From a checkpoint of a small sound classifier.
Model: 1.6M parameters, mfcc input, arch tdnn, norm batchnorm, activation relu, depths [14], widths [192].
Data: 26041 training examples, 149.4 epochs.
Rows from block 2 of a small sound classifier, named by matrix and row number. Each number is 128 + 32 x the weight over its row's rms, rounded and kept within 0 to 255. All counts start at 0.
After each channel's rows are labels from the 100 clips, of 14848, where the channel reaches its highest value: "strongest on" is what is common among them. Only what is clearly more common there than usual is listed. The data: short read English sentences (LibriTTS-R).
# conv: width-5 conv, dilation 2 (model.blocks.2.conv.weight, 192x192x5, each kernel summed), inputs 0-191

conv.65 [ 66 171 167 138 144 140 145 162 162 134 136 133 129 105  94 101  58  98 125 107  63 133 126 113 171 125 144 156 117 134 143 140 182 123  63 151 166 139  89 135 170 132 149 115 166 116 147  94 185 102  49 171  91 167 162 171 136 112 196 126  55 140 128 117 104 162 163 171 143 106 108 120  75  92 125  78 142 131 175 154 131 131 146 121 171 172 104 168 152  64 112 161  94 127  78 109 151 116  88 121  83 102 128  90 184  91 135 144 102 128  73 170 106 141 155 120 107 124 150 139  47 104  99 163 160 180 112 136  45 138 152 141 116 155  88 114  79  49 149 165 108 138 101 158 128  70 150  88  87 139 120 153 152  94 127 159  71  94 181 165 104  86 136 139 123  87 101 131  96 104 139 119 139 142 113 138 116 122 126  90 128 136 155  97 106 104 149  94 157 147 172 165]
strongest on: voice: female

conv.108 [ 76 189 182 135 172 140 151 175 161 153  70 138 157 121 101 139  77 111  95 152  86 143 167 143 156 139 169 162 158  89 164 156 198 138  85 164 115 145 104 135 132 160 154 120 145 133 141  86 150 145  89 118 103 113 169 160 147 140 190  92 112 150 127  66 128 151 190 178 155 113 132 124  59 146 136 133 116 168 187 160 105 169 128 129 165 185 112 160 159  51 162 143  93 124 111 132 177 146 107 140  46  94 153 146 190 107 153 135 146 107  98 154  98 111 146 154 131 143 168 116  94 122  80 153 166 191 128 131  86 105 156 150 130 154 116 142  96  54 168 116 157 108 145 160 106  88 174  91 119 128 155 135 173  60 119 161 137 104 188 130 135  71 124 151  86  83 130 140  99  93 165 132  97 122 182 135 132 157 156 104 152 159 157 114 158 123 153 112 154 114 161 171]
strongest on: voice: female

conv.45 [ 71 152 161 135 145 148 123 165 168 143 130 129 134 100  89 103  56  76 120 109  49 119 136 117 173 107 131 144 130 124 156 132 163  89  56 139 128 147  72 122 153 150 143  93 155  99 141  89 166 112  48 148  78 155 147 161 137 128 183 132  68 134 103 119 116 142 151 141 148  90 122 110  73 129 134  96 135 146 152 161 137 126 150 115 165 151  88 153 162  66 119 158  91 134  67 116 144 128  76 120 104  90 122 113 159  75 123 127 110 119  67 170  99 140 136  98 115 141 148 138  59  86  88 166 165 158 107 135  42 146 158 124  80 144  88 117  79  60 160 153  98 133 101 161 119  66 134  86  67 147 132 130 172 105  95 160  55  95 151 161 124  73 111 148 125  83 111 140  81  84 143 109 139 126 140 136  61 128 103  73 129 148 134  95 118 110 110  80 143 136 164 145]
strongest on: voice: female

conv.40 [138 108  76  96 101 185  45 153 154 142 112 101 135  77 134 134 115 137 175 126 113  85 148  77 155  95  96 173  73 133 140 139 106  79 125  93 101 127 133  48 154 143 121 112 115 110 133 130 149 140 122 139 115   2 123 158 161 136 100 162 130 116 126  46 165  17 112 112 145 126 143  69 110 113  99 102  73 123  94 131 146 102 170 127 145 128 103 134 163  87 126 140 131 132 135 153 140  80  99 150  73  92 109 151 117 122 118 144 136 117 117 134  71 142 109 112 145 166 124 129 120 110  82 163 141 129 135 127 121  69 136  79 134 145  81 135 124 104 147 108 114 141 138 138 132  87 111  65 133 129 114  43 127 113  91 164  92 133 113 173 130 101 138 116 145 118 135 170 153  52 132  66 156  41  76 102 154  92  87 118 151 121 125  85  99 148  68 125 138 146 153  99]
strongest on: voice: female

conv.2 [ 91 190 170 151 178 151 152 161 157 161  66 137 167 145 127 148 100 150 106 152 112 149 174 154 158 163 177 171 169  93 161 144 204 139 103 169 121 130 136 149 146 158 163 151 139 157 142  92 147 147  95 115 131 127 179 169 154 140 192 102 105 144 122  79 130 145 191 177 156 146 142 130 104 148 133 136 119 169 204 174  90 167 143 147 177 178 137 162 166  71 157 143 101 117 138 139 187 150 131 146  41 123 156 138 189 130 162 150 143 113 107 164 108 108 137 158 137 145 163 102  99 151  89 166 175 197 139 142  97 110 161 150 141 173 144 141 115  75 176 131 145 100 141 163  95 114 181 117 142 142 158 157 168  59 140 172 146 103 192 138 143  91 129 159  91  88 135 151 130 113 172 131 100 132 169 142 166 144 168 131 157 160 170 132 161 133 165 143 166 116 168 179]
strongest on: voice: female

conv.11 [159 101  74 108  90 189  46 131 136 119 114 107 131  79 151 134 134 163 178 113 140  89 124  70 137  88  96 200  68 137 130 110  97  74 151  97  99 126 141  51 125 124 124 129 116 131 111 151 127 138 145 133 126   8 118 140 157 136  91 154 139 105 140  48 151   0 106 122 130 133 139  65 123 119 116 104  56 121  86 123 148  99 157 118 139 122  98 108 182 110 125 130 147 127 148 150 167  87 118 139  73 102 107 137 105 148 116 157 126 114 138 129  93 144 113 120 145 143  90 132 140 127  92 155 132 137 135 125 147  66 124  75 151 133  91 120 130 115 133 129  97 134 133 131 129  98 101  84 137 140 100  35 106 120  76 149 114 151 114 155 120 114 151 107 141 140 126 134 164  73 137  93 153  42  75  88 167  92  79 125 146 141 112  97  88 141  63 133 128 137 148 100]
strongest on: voice: female

conv.67 [ 62 151 164 135 159 155 114 174 175 143 123 131 156  97  89 119  51 102 107 109  54 134 154 129 174 109 141 159 152 128 157 128 164 113  70 142 125 138  72 106 147 153 146  90 156 107 141  82 168 128  77 150  78 145 162 172 130 133 172 135  84 138 119 102 119 120 149 143 146 102 126  95  61 126 133 120 145 166 153 156 159 135 129 122 158 154  85 171 162  53 129 154  74 113  77 126 151 132  65 140  82  71 136 121 152  78 147 132 120 101  66 168  85 141 152 104 124 152 141 139  84  91  69 155 160 162 116 149  49 149 153 141 107 157  92 122  78  53 167 139 123 138 121 159  98  51 134  68  92 153 142 118 159 105 107 166  91 106 152 149 129  62 120 156 137  78 120 154  96  76 155 112 137 111 153 138 109 133 110  72 141 151 153  87 132 118 141  87 161 141 180 152]
strongest on: voice: female

conv.172 [146  74  80 174 143 132  96 153 106  84 144 115  80 132 142  93 149 136 123  63 139 131  76 117 108 151 102 138 116 129  80  43  97 191 135 131 121 130 158 117  71  89 116 135  62 139 121 109  64 100 146 103 137 143 129  78  73 122  89 124 146 112  93 151  75 117  77 109  87 141 100 124 128 136 135 122 172 148 117  67 168  77  45  95  50  98 145 121 142 143  92  98 141 100 153  80 103 110 149 127 142 142 118  62  92 150 135  70 111  54 140 145 105 103 136  82  94 132  76  73 154 139 153  85  72 101  90 162 141 142  78 113  97 108 140 110 136 147  88 121 132 102 115  86 115 140  60 109 146 150 107 117  92 157 156  74 124 121  91  48 131 149  76 158 136 127 109 114 138 101  64 109  94 104 112 118 168 127 134 150  76 139 156 135 105  89 126 136 129 107 156 136]
strongest on: voice: male

conv.30 [135  93  87 108  98  59  76 104 114  98 145  27 110 112 118 119 128  82 155 104 134 127 127 149  85  99 134 102 117 183  88  72  84  86 120 108 164  55 110  87 146 101 115  97 173 107 115 135 185 116  87 202 109 149 135 147 129  90  62 168 117 101 128 136 153 104  89  92  96  96 119  52 119 105  92 128 115 129 132 117 118 109 146 121 138  96 108 152  78 142 118 137 124  60 104 152  89  80 106 140 145 122 133 117  97 118 136 164  98 137 134  83 122 182  97 100 124 140  58 162 103 100 119  89 115 120 129 166 119 167 107 177 165  92 112  93 129 147 132 148  72 190 110  92 149 113  82 110  96  24 100  79  76 144 112 130  91 129  95 168  90 145 128 141 148 138 105 155 117 131 107 101 163 104 110 110 122 110 118 119 114  85 199 114  99 101 148  96 177 176 106 100]
strongest on: voice: female

conv.114 [ 55 188 179 129 134 142 143 154 142 141 132 120 136 135 105  91  68 116  76 112  86 146 144 162 138 149 146 139  91 138 140 127 163 134  72 154 174 153 109 149 160 132 159 134 192 142 127  99 194 108  55 179 117 186 146 159 134 113 205 131  70 154 147 132  69 169 147 142 138 138  95 123  93  93 121  83 181  96 151 141 156 147 139 130 154 178 126 157 123  45 113 133  88  99 100  82 148 100 117 108  98 109 105  68 198 113 130 135 116 118  80 178 117 152 173 133  97  74 141 151  67 141  90 166 153 166 103 125  63 140 138 163 109 162 134 120  78  49 156 179 100 146  98 157 114  98 168 110 113 140 109 150 152 113 157 159 107 104 187 163 102  86 128 111 128 115 108  74 101 115 155 120 145 140  73 103 150  94 152 116 130 138 166 112 121  91 150 114 164 154 146 157]
strongest on: voice: female

conv.110 [119  75  87 136 156 110  94 125 130  77 112 100 106 137 137  83 146 150  81  97 140 131  89 136 113 148 116 117 127 134 100  86  80 181 130  99 158  61 147 119 112  94  85 120 122 111 130  85 105  73 185 121 132 160  85 105  98  81  91 116 148 111  54 164  92 136  82 101 102 137  71 123 132 124 131 134 136 149 101  98 125  87  55  91 108  78 133 150 123 115  79 129 128  50 163  93 104  98 147 128 151 126  95  87  75 136 117 107  79  58 141 155  98 109  90  80  82 135  68  93 202 133 131  69  99  90  72 137 162 116 101 154  74  91 149  74 133 128 114 124  97 107  88  94  95 141  65 111 170 111  98 110  83 134 164  96 143 120  98  94 107 140  50 146 116 107  73 154 137 121  86  97  98 126 133 137 177 116  94 154  91 129 157 139  89  70 144 137 139 112 139 126]
strongest on: voice: male

conv.177 [167 127  36 152 127 153  42 102 134 122  88 109 132  87 149 120 142 166 150 142 147 115 136  80 128  88 146 208  95 148 108  76 129  95 166 144  96 121 140  63 114 111 128 128  96 121 112 167 109 136 108 143 128  10 147 131 111 152  34 160 119 115  87  48 150   5 118 135 121 139 136  98 149 115 118 141  68 162 132 102 100 104 121 136  87 130 103 109 190 136 133 141 144  87 147 141 182  98 117 151  79 113 162 128 113 141 161 147 124  63 143 151 114 144 131 139 127 154  85 112 105 124 109 149 115 167 127 147 149  73 117  84 120 138  97 118 138 145 136 175  96 145 126 101 136  97 115 103 147 111  99  64 112 122 108 140  89 135 133 115 117 137  86 159 128 155 124 155 164  95 130  76 145  46  71 119 164  91  69 131 116 133 131  92 125 130  88 135 143 148 172 138]
strongest on: voice: female

conv.161 [159 122 106 101 157 166  37 142 139 158  70 143 159 118 165 144 149 138 118 131 146  73 161  80 129 122 121 182 129 125 149 129 143  83 154 118  67 125 155  77 127 149 126 127 113 116 108 135 131 145 146 115 138   6 166 148 139 131  80 160 180 116  79  45 166  37 135 126 144 140 151  89 102 157 142 120  47 158 139 153 127 128 123 117 132 131 133 155 186 100 134 111 158  96 184 158 161 129 141 150  49 124 117 132 123 142 141 109 123  70 170 133 110 149  92 111 140 166 127 119 148 137  87 153 158 163 137 133 177  87 143  87 123 150 123 125 166 116 150  76 121 134 145 147 135 131 107 104 162 148 129  45 144  81  95 154 125 156 120 152 138 112 111 165 134 142 126 168 163  74 144  69 153  42 147 108 148 140  78 147 148 166 150 131 114 135  57 161 170 148 169 116]
strongest on: voice: female

conv.13 [112 122 147 133 135 136 106 112 155 126 186  96 149 124 144 120 119 137 192 100 123 166 156 129 167 152 127 120 144 139 106 120 174  84  93 101 154  72 138 151 196 108 123 160 147 150 124  99 182 116  78 172 149 179 135 213 126 116 221 150  58  87 170 137 139 160 131 122 132 145 137  93 130  90 120 101 155 130 170 180 190 133 177 116 215  91 128 172 140  86  90 142 126 189 135 138 122 143 131 126 103 138 115  52  98 146 145 143  77 182 124 168 111 151 128  82 122 148 139 141  78 155 108 173 219 178 125 132  87 193 125 135 167 134 117 100 130  81 175 167 123 152 105 144 106 106 132 127 122 146 101 159 132 140 102 195 115 102 111 209 138 109 190 140 144  81 116 169 144 119 162 149 168 148 100 125 119 133  94 135 112 155 150 119 115 117 121 131 178 155 175 147]
strongest on: voice: female

conv.168 [158 108  98 186 143  51  94 161  96 117 171 116  87 140 143 130 157 135 124  93 145 144  67 109 109 152 118 107 153 113 117 120  92 188 155 166 111 182 146 137  69 102 124 139  94 137 116 144  73 149 146  92 148 191 123  69 107 157 104 131 145 123 111 191 104 147  82 103 141 132 145 171 142 159 154 152 197 142 109 104 173 122  71 107  67 113 160  95 123 168  95  93 144 124 145 108  91 174 157 127 198 154 130 105 110 152 134  85 135  84 154 152 144  99 154  95 143 136 158  70 151 137 181 111  94  71 121 171 142 192 110  86  73  95 145 140 143 175  71 115 153  91 147 127 142 152  91 132 135 135 173 135 141 182 152  80 129 153 104  47 176 174  51 138 155 154 167 130 141 121  66 136  87 136 156 148  91 188 102 151 104 120 139 146 140 127 125 145  94 102 123 147]
strongest on: voice: male

conv.173 [ 78 185 179 139 179 149 142 175 164 152  71 132 172 121 112 139  76 141  91 146  89 153 177 148 156 136 172 162 161  93 162 140 189 137  96 172  93 137 112 133 126 161 161 132 149 140 133  85 150 146  88 115 106 106 189 165 136 150 185 105 109 148 122  65 131 130 181 169 145 134 136 119  70 148 132 139 124 186 185 158 122 158 130 135 164 177 112 166 159  50 160 146  83 123 118 134 177 149 101 159  35  93 164 139 177 101 163 145 148  92  97 155  84 120 154 150 133 156 160 117  99 128  74 156 168 180 133 148  87 123 153 153 121 164 127 141 102  63 170 127 156 111 144 155  87  81 163  92 133 135 155 135 166  73 125 160 134 106 177 125 139  73 116 165  94  77 132 154 118  87 161 137 104 117 173 139 147 152 153 104 155 153 164 107 157 128 155 123 161 121 169 177]
strongest on: voice: female

conv.4 [ 67 159 157  96 174 148 121 153 129 133  79 140 144 114 100 146  64 116  20 148  78 129 160 137 101 116 153 146 143 116 132 125 148 123  99 168  72 131  92 102  87 134 126  97 125  96 114  65 133 162  94 120  84  95 200 116 100 144 132 147 134 114 105  97 152  85 145 148 116 115 149 101  70 167 147 153 129 184 154 128 178 136  70 130 127 159  82 139 150  51 174  81  73  89 111 149 172 108  88 151  87  70 141 152 154  83 139  96 161  35  86 130  69 148 138 143 134 146 144 153 118 103  75 156 140 153 128 134 106 160 127 143 126 156 103 148  98  73 136 157  95 144 160 116  65  82 131  85 122 121 130  81 159 111 119 104 116  99 141  85 123  70 130 167 122  72 134 139  88  82 122  77 137  65 183  99 148 135 139  84 119 156 157 100 142 120 128 120 150 151 143 149]
strongest on: voice: female

conv.115 [ 62 170 161 141 156 145 132 170 168 143 131 132 150  95  90 116  46 105 117 122  53 141 151 124 170 113 148 157 138 131 150 143 177 111  62 148 147 142  80 122 156 140 148 110 167 118 145  82 178 121  68 162  86 150 161 169 142 127 182 133  64 140 128 108 111 140 162 160 147 107 118 113  67 122 132 113 135 148 167 158 141 140 151 130 165 167  93 169 151  50 130 156  76 127  78 119 154 136  73 134  80  82 138 112 172  77 141 142 117 124  62 164  96 143 156 125 118 142 147 137  72 103  74 156 158 172 119 141  41 143 150 140 122 153  90 122  78  43 167 153 117 134 113 160 110  60 159  78  89 140 131 137 157 110 112 169  98  96 173 155 126  63 134 142 126  76 114 150  86  90 157 119 142 130 130 142 121 140 128  84 136 138 157  88 129 115 144  92 159 144 170 164]
strongest on: voice: female

conv.104 [145 103  91 175 136  86  82 152  92 125 150 138  66 135 144 150 147 139 119 125 138 141  62  85  94 148 119 124 163  85 126 141 110 175 159 175  99 198 147 116  67 103 127 130  86 129  97 131  75 170 151  79 139 169 107  68 103 178  97 101 148 107 116 174 117 143 101 115 145 131 158 180 127 185 170 163 175 140 121 103 168 133  74 139  65 115 152 100 128 151 115  95 145 111 147 120 119 169 146 105 174 142 124 111 112 149 120  83 152  86 142 142 120  71 154 109 155 118 188  54 159 132 170 142 101  90 142 159 138 166 115  79  95 113 136 166 138 160  65 110 151  66 168 120 131 139  93 115 139 157 169 117 148 158 147  77 136 156 107  44 192 161  72 130 124 138 175 107 134  97  73 118  68 115 158 135 110 198  99 146 100 137 118 138 155 146 125 143  76  73 122 143]
strongest on: voice: female

conv.153 [150  78 116 109 122 131 146 109 123  59 110 148  63 159 153  85 151 134 148 104 143 115  54 121 125 151  86 121 126  90  73 113 120 159 142  88  99  92 157 142  96  80  80 149  96 138  98 142  98  97 158  93 145 142 101 101  93  84 104  87 169  89 107 156  91 118 114 111  74 160  71 112 144 126 134  82 160 109  94  78 122  91 103  81  84  90 155 113 131 157  96 129 158 139 161  84 124  99 148  47 141 155  93 105  88 152  73  95  94 146 147 123 138  87 105 117  85  87 118  95 161 138 169  89  72  83  91  77 160 114  73 111 131  90 146 101 156 157  76 108 122  79  90  68 146 151 105 146 153 153  71 130  92 120 165  84 133 133  92  88  87 157 125 114 104 134  84  73 153 142  72 132  87 125 134 104 178 105 152 153  95 127  86 156 106  93 130 153  69  83 118 107]
strongest on: voice: male

conv.154 [104 125 126 115 120 176  71 172 157 151 130 115 136  66  95 124  79  87 134 105  73 102 147  80 158  79  97 148 110 128 157 133 110  83  86 121 103 146  90  70 140 148 131  76 128  73 151  96 145 136  83 137  77  80 159 144 143 149 145 145 107 126 101  97 149  78 112 107 152  85 141  97  86 126 131 116  98 130 102 163 148  94 154 122 157 133  76 123 163  68 136 139 102 135  84 145 131 112  70 143 102  73 102 141 124  88 111 124 132 120  86 157  58 144 112  97 135 151 142 129  91  79  74 170 165 117 123 131  77 112 153  92 105 150  62 134  88  81 151 151  91 139 132 154 119  64 109  47  92 144 133  75 165 120  80 159  54 100 119 156 132  80 136 133 147  91 127 156 105  42 144  70 151  69 107 127 104 121  81  82 132 140 131  71 102 128  78  92 133 142 149 108]
strongest on: voice: female

conv.132 [ 97  99  88 117 142  46 132  79  76  78 129 105  91 127 107  93 103 120 101 165 121 149  84 167  71 129 143 122 129 146  96 123 139 157 108  84 138  29 114 112 129 114 105 119 117 116  57  67 113 105 102 123 120 168  53 128 127  89  80 130  98  92 130 199  86 113 149 136 112 134  71 168 142  89 112 116 173 117 131 131 121 148 119 108 120  88 129 140 104 110 110 109  93 140 133  81 142 127 101  77 193 105 116 119 100 121 115 147  88 142 110  81  71 116  67 132  64  76 117 135 108 119 120 118 147 122  75  81 113 161 103 181 130 108 133  98 112 120  82 117 126 114  89  79  48 117 135 122 135  43 102 123  93 155 168  88 119  76 108 129  87 119 128  94 122  52  83  68 112 159  92 121 107 134 182  95 128 108 103 115 128 103 141 118 139  93 189 124 134 114  92 126]
strongest on: voice: male

conv.46 [111 134 122 122 129 169  77 163 162 157 142 105 137  70  94 107  81  82 134 112  79 120 139  86 168  75  88 134 122 130 161 139 108  86  91 117 122 141  90  79 151 144 131  79 121  79 153  88 144 134  59 136  77 109 153 154 133 135 152 149  78 123  99 114 141  93  96  98 159  86 130 123 107 115 125 115 112 129 110 177 140 106 153 112 166 136  71 125 163  73 129 145 105 149  80 139 125 126  71 133 126  76  99 134 133  72  98 109 124 117  86 182  66 142 103  90 128 153 150 122  66  79  68 180 180 127 117 129  69 115 144  94  96 139  66 135  97  88 162 155  95 133 117 155 129  77 112  66  85 137 128  93 175 126  88 169  32  83 122 167 127  83 128 143 139  89 130 159 102  62 139  71 142  86 104 141  90 109  88  82 123 146 130  75 108 122  91  92 143 133 154 103]
strongest on: voice: female

conv.3 [153  77 122 159 124 164  85 131 137  97 113 143  98 136 160  91 151 158 129  62 137 172  68  92 130 141  75 135 128  62 118  74  67 157 150 140  74 141 149 132  52 111 118 136 111 145 131 135  73  84 184  66 152 124 136  91 105 133 123  74 160 106 115 142 101  90  73  98 110 157 103 101 138 119 149 125 124 135  67 106 152  43  84 107 122  98 149  88 137 141 101 123 154 104 158 108 100 136 150 117 140 145  95 101  88 146 108 110 111  97 153 159 133  62 139  85 114 137  78  69 195 148 149  89  89  66  98 143 163 139 119  77 117 122 143 103 158 147  93 161 108  62 112 113 134 145  50 136 149 174 130 121 125 129 135  97 130 165 101  48 130 148 106 123  82 144  92 127 153 120  77 125  60 130 120 122 140 138  97 150  99 142  86 141  91 107 144 154  63  66 138 120]
strongest on: voice: male

conv.113 [184 102  65 170 130 176  52 100 144 130  80 149 138 100 169 123 156 185 139 125 157 101 119  99 134 101 113 212 120 164 138  90 119  84 158 122  89 131 157  77 135 120 112 145 104 139 112 159 117 141 163 132 153   6 118 157 128 156  91 181 153 104  88  65 140   4 125 131 146 150 143 106 149 134 147 160  74 154  98 126 100 107 108 130 134 123 118 134 203 123 112 140 158 101 166 128 187 113 132 141  86 114 138 115 109 154 159 143 124  56 166 175 107 159  85 122 138 152 102 127 165 149  99 151 133 147 130 133 169  62 129  82  98 128 113 121 160 128 135 115 108 151 123 124 132 111 105 109 160 171 112  50 119 127  92 156 130 167 121 135 134 126  89 149 158 161 140 141 167 104 149 117 158  61 107 128 159 115  84 139 126 159 137 101 127 139  51 145 150 152 191 124]
strongest on: voice: male

conv.63 [ 69 168 176 128 185 148 145 160 155 157  78 133 165 128 115 155  69 132  80 150  84 149 176 176 146 150 176 154 168 106 156 121 177 131  85 176  90 139 102 135 118 156 163 125 147 137 129  80 144 161  84 119 107 121 195 155 124 160 182 125 111 139 127  85 152 141 168 166 136 133 156 113  61 170 143 145 147 184 186 154 145 156 126 152 156 154 109 159 149  47 166 128  69 108 120 158 166 142  98 163  53  88 168 148 160  92 168 141 157  77  87 157  82 128 154 151 147 161 145 140 101 124  74 160 162 178 146 148  85 137 155 165 137 174 131 152  98  63 156 154 140 126 160 150  65  82 153  93 122 137 154 136 168  84 135 146 137 105 153 117 149  65 112 172 112  68 147 159 110  90 143 129 120 118 180 131 135 153 141 101 142 158 157 113 160 139 153 120 155 130 163 168]
strongest on: voice: female

conv.187 [ 83 164 169 143 148 131 161 172 151 168 100 111 152 148 114 138  93  90  94 141 100 144 173 143 155 169 166 144 157 108 170 119 178 114  66 154 137 122 127 155 169 168 172 142 157 163 131  84 166 151  34 127 127 163 171 182 153 152 214 113  55 138 139 114 132 168 172 168 165 137 144 135 118 148 130 131 168 148 190 178 121 172 169 148 197 148 128 159 149  82 144 145  97 145 118 145 158 163 130 136  77 118 151 116 168 120 151 161 126 136  96 165  99 128 136 147 143 145 150 109  47 149 102 173 172 189 138 123  60 148 180 137 113 166 142 142  97  80 152 146 143 105 134 180  73 118 169 122  85 119 178 159 177  93 139 168 103  70 158 169 144 102 115 152 106  63 144 149 106 127 172 128 115 139 152 132  81 153 152 127 154 137 153 142 151 133 162 118 151 111 174 152]
strongest on: voice: female

conv.169 [155  71 116 107 117 132 141 107 124  66 110 145  74 159 154  80 151 132 149  98 152 119  56 120 127 158  82 120 120  95  80 113 116 167 145  84  99  85 155 147 106  90  84 147 103 143 100 144  99  87 156  95 147 140  98 115  88  88 106  91 159  91 109 149  83 114 110 110  82 159  61 110 143 106 110  82 168 106  85  77 126  89  90  80  88  87 160 126 130 160  85 136 156 130 161  76 119 103 147  58 136 160  89  97  88 151  84  94  86 129 156 120 135  89 110 114  79  95 115  93 158 139 171  89  84  87  80  79 157 126  80 110 133  89 150  91 154 159  79  98 135  79  86  76 146 154 105 146 150 142  80 135  95 116 170  94 142 127  87  90  80 162 124 110 102 136  74  87 153 147  71 136  87 129 132 103 173  98 154 155  93 117  90 161 101  91 140 153  76  85 128 106]
strongest on: voice: male

conv.24 [ 63 161 160 133 156 147 118 172 170 151 132 130 157  93  91 123  55 104  98 122  53 136 151 122 172 106 144 155 151 128 160 139 168 113  71 140 140 139  73 114 155 152 148  97 159 109 147  76 171 129  75 155  81 156 153 167 140 129 176 136  74 137 118 117 120 133 153 144 150 100 123 109  73 128 132 124 144 156 159 160 157 144 136 127 164 156  82 169 159  50 128 156  71 130  75 124 153 137  71 139  94  73 130 118 163  70 139 127 116 114  65 171  90 142 157 115 124 149 146 140  83  95  70 153 167 166 117 143  46 159 150 142 108 156  95 126  82  50 171 138 127 137 122 166 100  56 147  76  91 146 146 125 164 107 110 170  99  97 162 152 136  60 121 152 129  74 127 157  91  82 158 111 138 115 147 148 108 138 114  75 141 147 156  85 132 119 141  87 159 142 172 152]
strongest on: voice: female