From a checkpoint of a small sound classifier.
Data: trained on short read English sentences (LibriTTS-R), 26041 training examples, 149.4 epochs.
Rows from block 3 of a small sound classifier, named by matrix and row number. Each number is 128 + 24 x the weight over its row's rms, rounded and kept within 0 to 255. All counts start at 0.
After each channel's rows are labels from the 100 clips, of 14848, where the channel reaches its highest value: "strongest on" is what is common among them. Only what is clearly more common there than usual is listed. The data: short read English sentences (LibriTTS-R). In brackets: how many of the 100.
# conv: pointwise conv (model.blocks.3.conv.weight, 192x192x1), inputs 0-191

conv.183 [127 124 125 146  95 119 172 100 124 117 117 122 184 108 143 124 104 138 129 126  74  90 119 102 133 202 134  97 121 141 137 145 125 143 144  96 132 135 134 131 125 144 121 115 124 141 140 123 164 136 141 134 104 133 131 113 134  95 117 133 127 140 116 117 131 126 103 132 105 126  95 118 141 100 173 137 107 149 128 128 128 137  67 129 138 123  90 148 127 130 112 151 197 137 124 144 106 142 129  95 140  98 123 129 206 133 132 127 135 116 140 101 158 137 108 133 151 127 116 124 104 122 130 116  98 151 204 122  99 117 138 106 146 106 109 107 153 112 106 120  94 138  93 128 124 120 202  99 145 101 141 111 130 115 149 116 152 111 113 117 112 124 156 112 206 131 120 128 210 109 172 113 170 128 110 144 129 106 180 126 149 126 121 109 137 125 123 141 194 133 135 134]
strongest on: voice: male (99)

conv.11 [124 115 102 124 100 109 127 112 117 115  96 133 148 128  91 123 114  95 117 120  75 109 101 123 105 126  91 101  93 121 129 123 114 128 131 123 135 123 108 124 107  76 112 119  95  84  93  68 122  92 116 126 124 110 100 119 114 108 123  95 104 132 113  93 117 107 116  99 100 114 111 110  87  86 131 104 106 126 126 137 101 127  48 123 114 100 109  86 119 111 117 129 138 137 123  72 113 136 106 110  63 108  84 123 155 126 104 125  96 127 123 130 139 141 114 109  77 124 125 138 122 102 120 124  88 124 148 114 107 131 101  88 131 107 116 120  91 114  86 117  84 103 122 119 122  74 151 127  95 115 126 117  96 111  86 118 126 100 107  96  90  94 135 100 154 114 116 137 152 116 121  87 135  97 119 119 115 125 144 103 126 122 110 140 141 121 111  56 158 103  83 135]
strongest on: voice: male (92)

conv.74 [ 67 123 133 148 117 152 150 117 143 152 132 122 169 104 136 141 123 137 137  74 161 146 164 120 122 162 130 146 124 135  78  82 133 153 156 102 148  74 110  84 106 126  99 101 118 130 100 111 146 122 157 131 163 131 152 130 148 107 102 119 142 103 133 120 139 108  55 130 107 156 103 145 114 117 147 133 122 140  56 156 121  66 141 146 153 136 139 142 124 130 116 144 154 130 140 123 132 140 127  99 140 145 122 115 162  98 119 140 136 142 133 111 145 123 114 121 134 127 105 117  72 140 154 144 118 155 181 110 140 100 123 125 105  98  98 121 133 153 122 155 100 132 105 117 158 116 150 109 123 116 138 151 130 151 117 154  88 198 135 135 115 126 158 119 160 133  62 150 163 148 137 113 155 129 140 147 116  84 167 132 149 114 108 144  90 138 155 113 183 126 138 136]
strongest on: voice: male (100)

conv.73 [140 163 150 122 139 115 105 117 161 109 122  95 120 189 133 125 126 134 134 108 149 103 103  95 143 111 128 109 154 170  91  69 156 111 109 162 124  89 148 101 109 141 140 114 134 138 128 127  96 153 114 114  92 139 140 170 123 148 134 131 145 106 103 151 147 151 110 145 165 112 159 114 124 125  95 149 127 146 110 122 156  97 157 137 141 151  94 147 160 148 158  94 115  92 138 133 106 140 161 153 145  94 135 180 123  87 138 114 160 108  86 162 187 100 168 149 139 139 144  83 107 140 129 116 108 105 122 151  89 113 149 137  68 169 114 113 137 108 126 123 139 151 135 139 113 143 110 166 139 147 120 133 140 117 121 114  79 151 145 144 119 142 165 143  89 133 133 131  98 120 107 141 103 153 112 155 141  97 102 150 199 100 148 163  90 138 127 131 126 123 145 103]
strongest on: voice: female (100)

conv.33 [111 100  99 139  77 136 169 132  93 157 122 125 141  91 113 158 128 111 153 103 157 144 145 123 100 147 119 136  92 138 124 114 149 142 137  74 145 112  78 127 127 105 101 124 114 115 116 122 153  88 144  91 137  93 161 104 147  95  93 111  91 133 142 104 105 124 106  89 121 152  92 149 130 139 153  92 136  89 104 139  98 105 142 105 159 104 142  89 102  92 144 132 143 123  90 120 141 143 108 120 116 141  97 108 144 122  97 138 106 150 133  81 137 125  96 113 110  89  81 130 103 138 151 152 132 132 144  81 147 115  84 147 142  77 117 124 106 151 138 144 102  93 131 114 152 102 156  80  91 101 137 139 111 148 119 152 112 164 106 104 132  90 140  78 141 147 121 144 135 146 155 141 152  94 159 141  86 102 130  92 144 135  99 132 123 140 156  91 154 126 105 117]
strongest on: voice: male (100)

conv.13 [ 88 124 135 160 124 142 176 111 130 134 117 102 202 109 130 145 106 132 145 104 144 152 168 100 132 153 128 154 122 158  92 105 136 160 156  98 148  92 128  94 114 139 109 113 112 115 122 101 165 134 169 137 147 152 153 112 139  99 128 123 140  98 133 125 130 112  72 131 114 140 101 126 116 118 163 126 127 137  94 157 116  96 135 132 161 119 141 130 139 143 133 189 172 121 130 115 140 152 124  91 145 136 133 129 191  82 124 130 145 137 146  87 152 132 103 123 133 132 114 121  98 121 152 137 134 152 199 124 134 118 120 127  92  86 105 111 148 139 137 140  97 134 100 108 143 120 170  93 132 130 155 141 123 133 129 144  89 158 139 125 120 125 173 139 170 147  72 142 198 136 169 128 154 141 132 147 134 108 177 127 151 116 114 127 100 139 143 123 180 108 142 130]
strongest on: voice: male (100)

conv.142 [123 134 139  92 138 114  69 105 149  95 138 114  91 167 136  70 132 139 103 107 142 107 127 121 129  92 135 120 141 138 114 119 110  89  88 148  87 119 138 119 119 123 133 125 127 125 128 130  95 142  70 118  96 131 152 157  74 140 131 123 148 113 110 134 146 141 129 131 154  69 145  88 132 108  93 144  93 136 135  93 140 129 152 141 141 138 117 145 161 141 136  73 106 111 129 129 110  87 135 142 131 112 139 164  96 119 136 103 145  64 103 148 160 112 145 137 133 145 132 113 108 103  81  99  98 131 101 142 112 125 144 109 106 161 120 123 128  93 109  98 135 149 132 130  85 133  81 160 129 139 100  91 132  98 121  69 116 149 137 127 133 131 143 144  68 102 131  99  87  98 100 109 101 141  87 122 126 100 113 140 170 132 130 156 119  86  81 138 106 126 131 114]
strongest on: voice: female (100)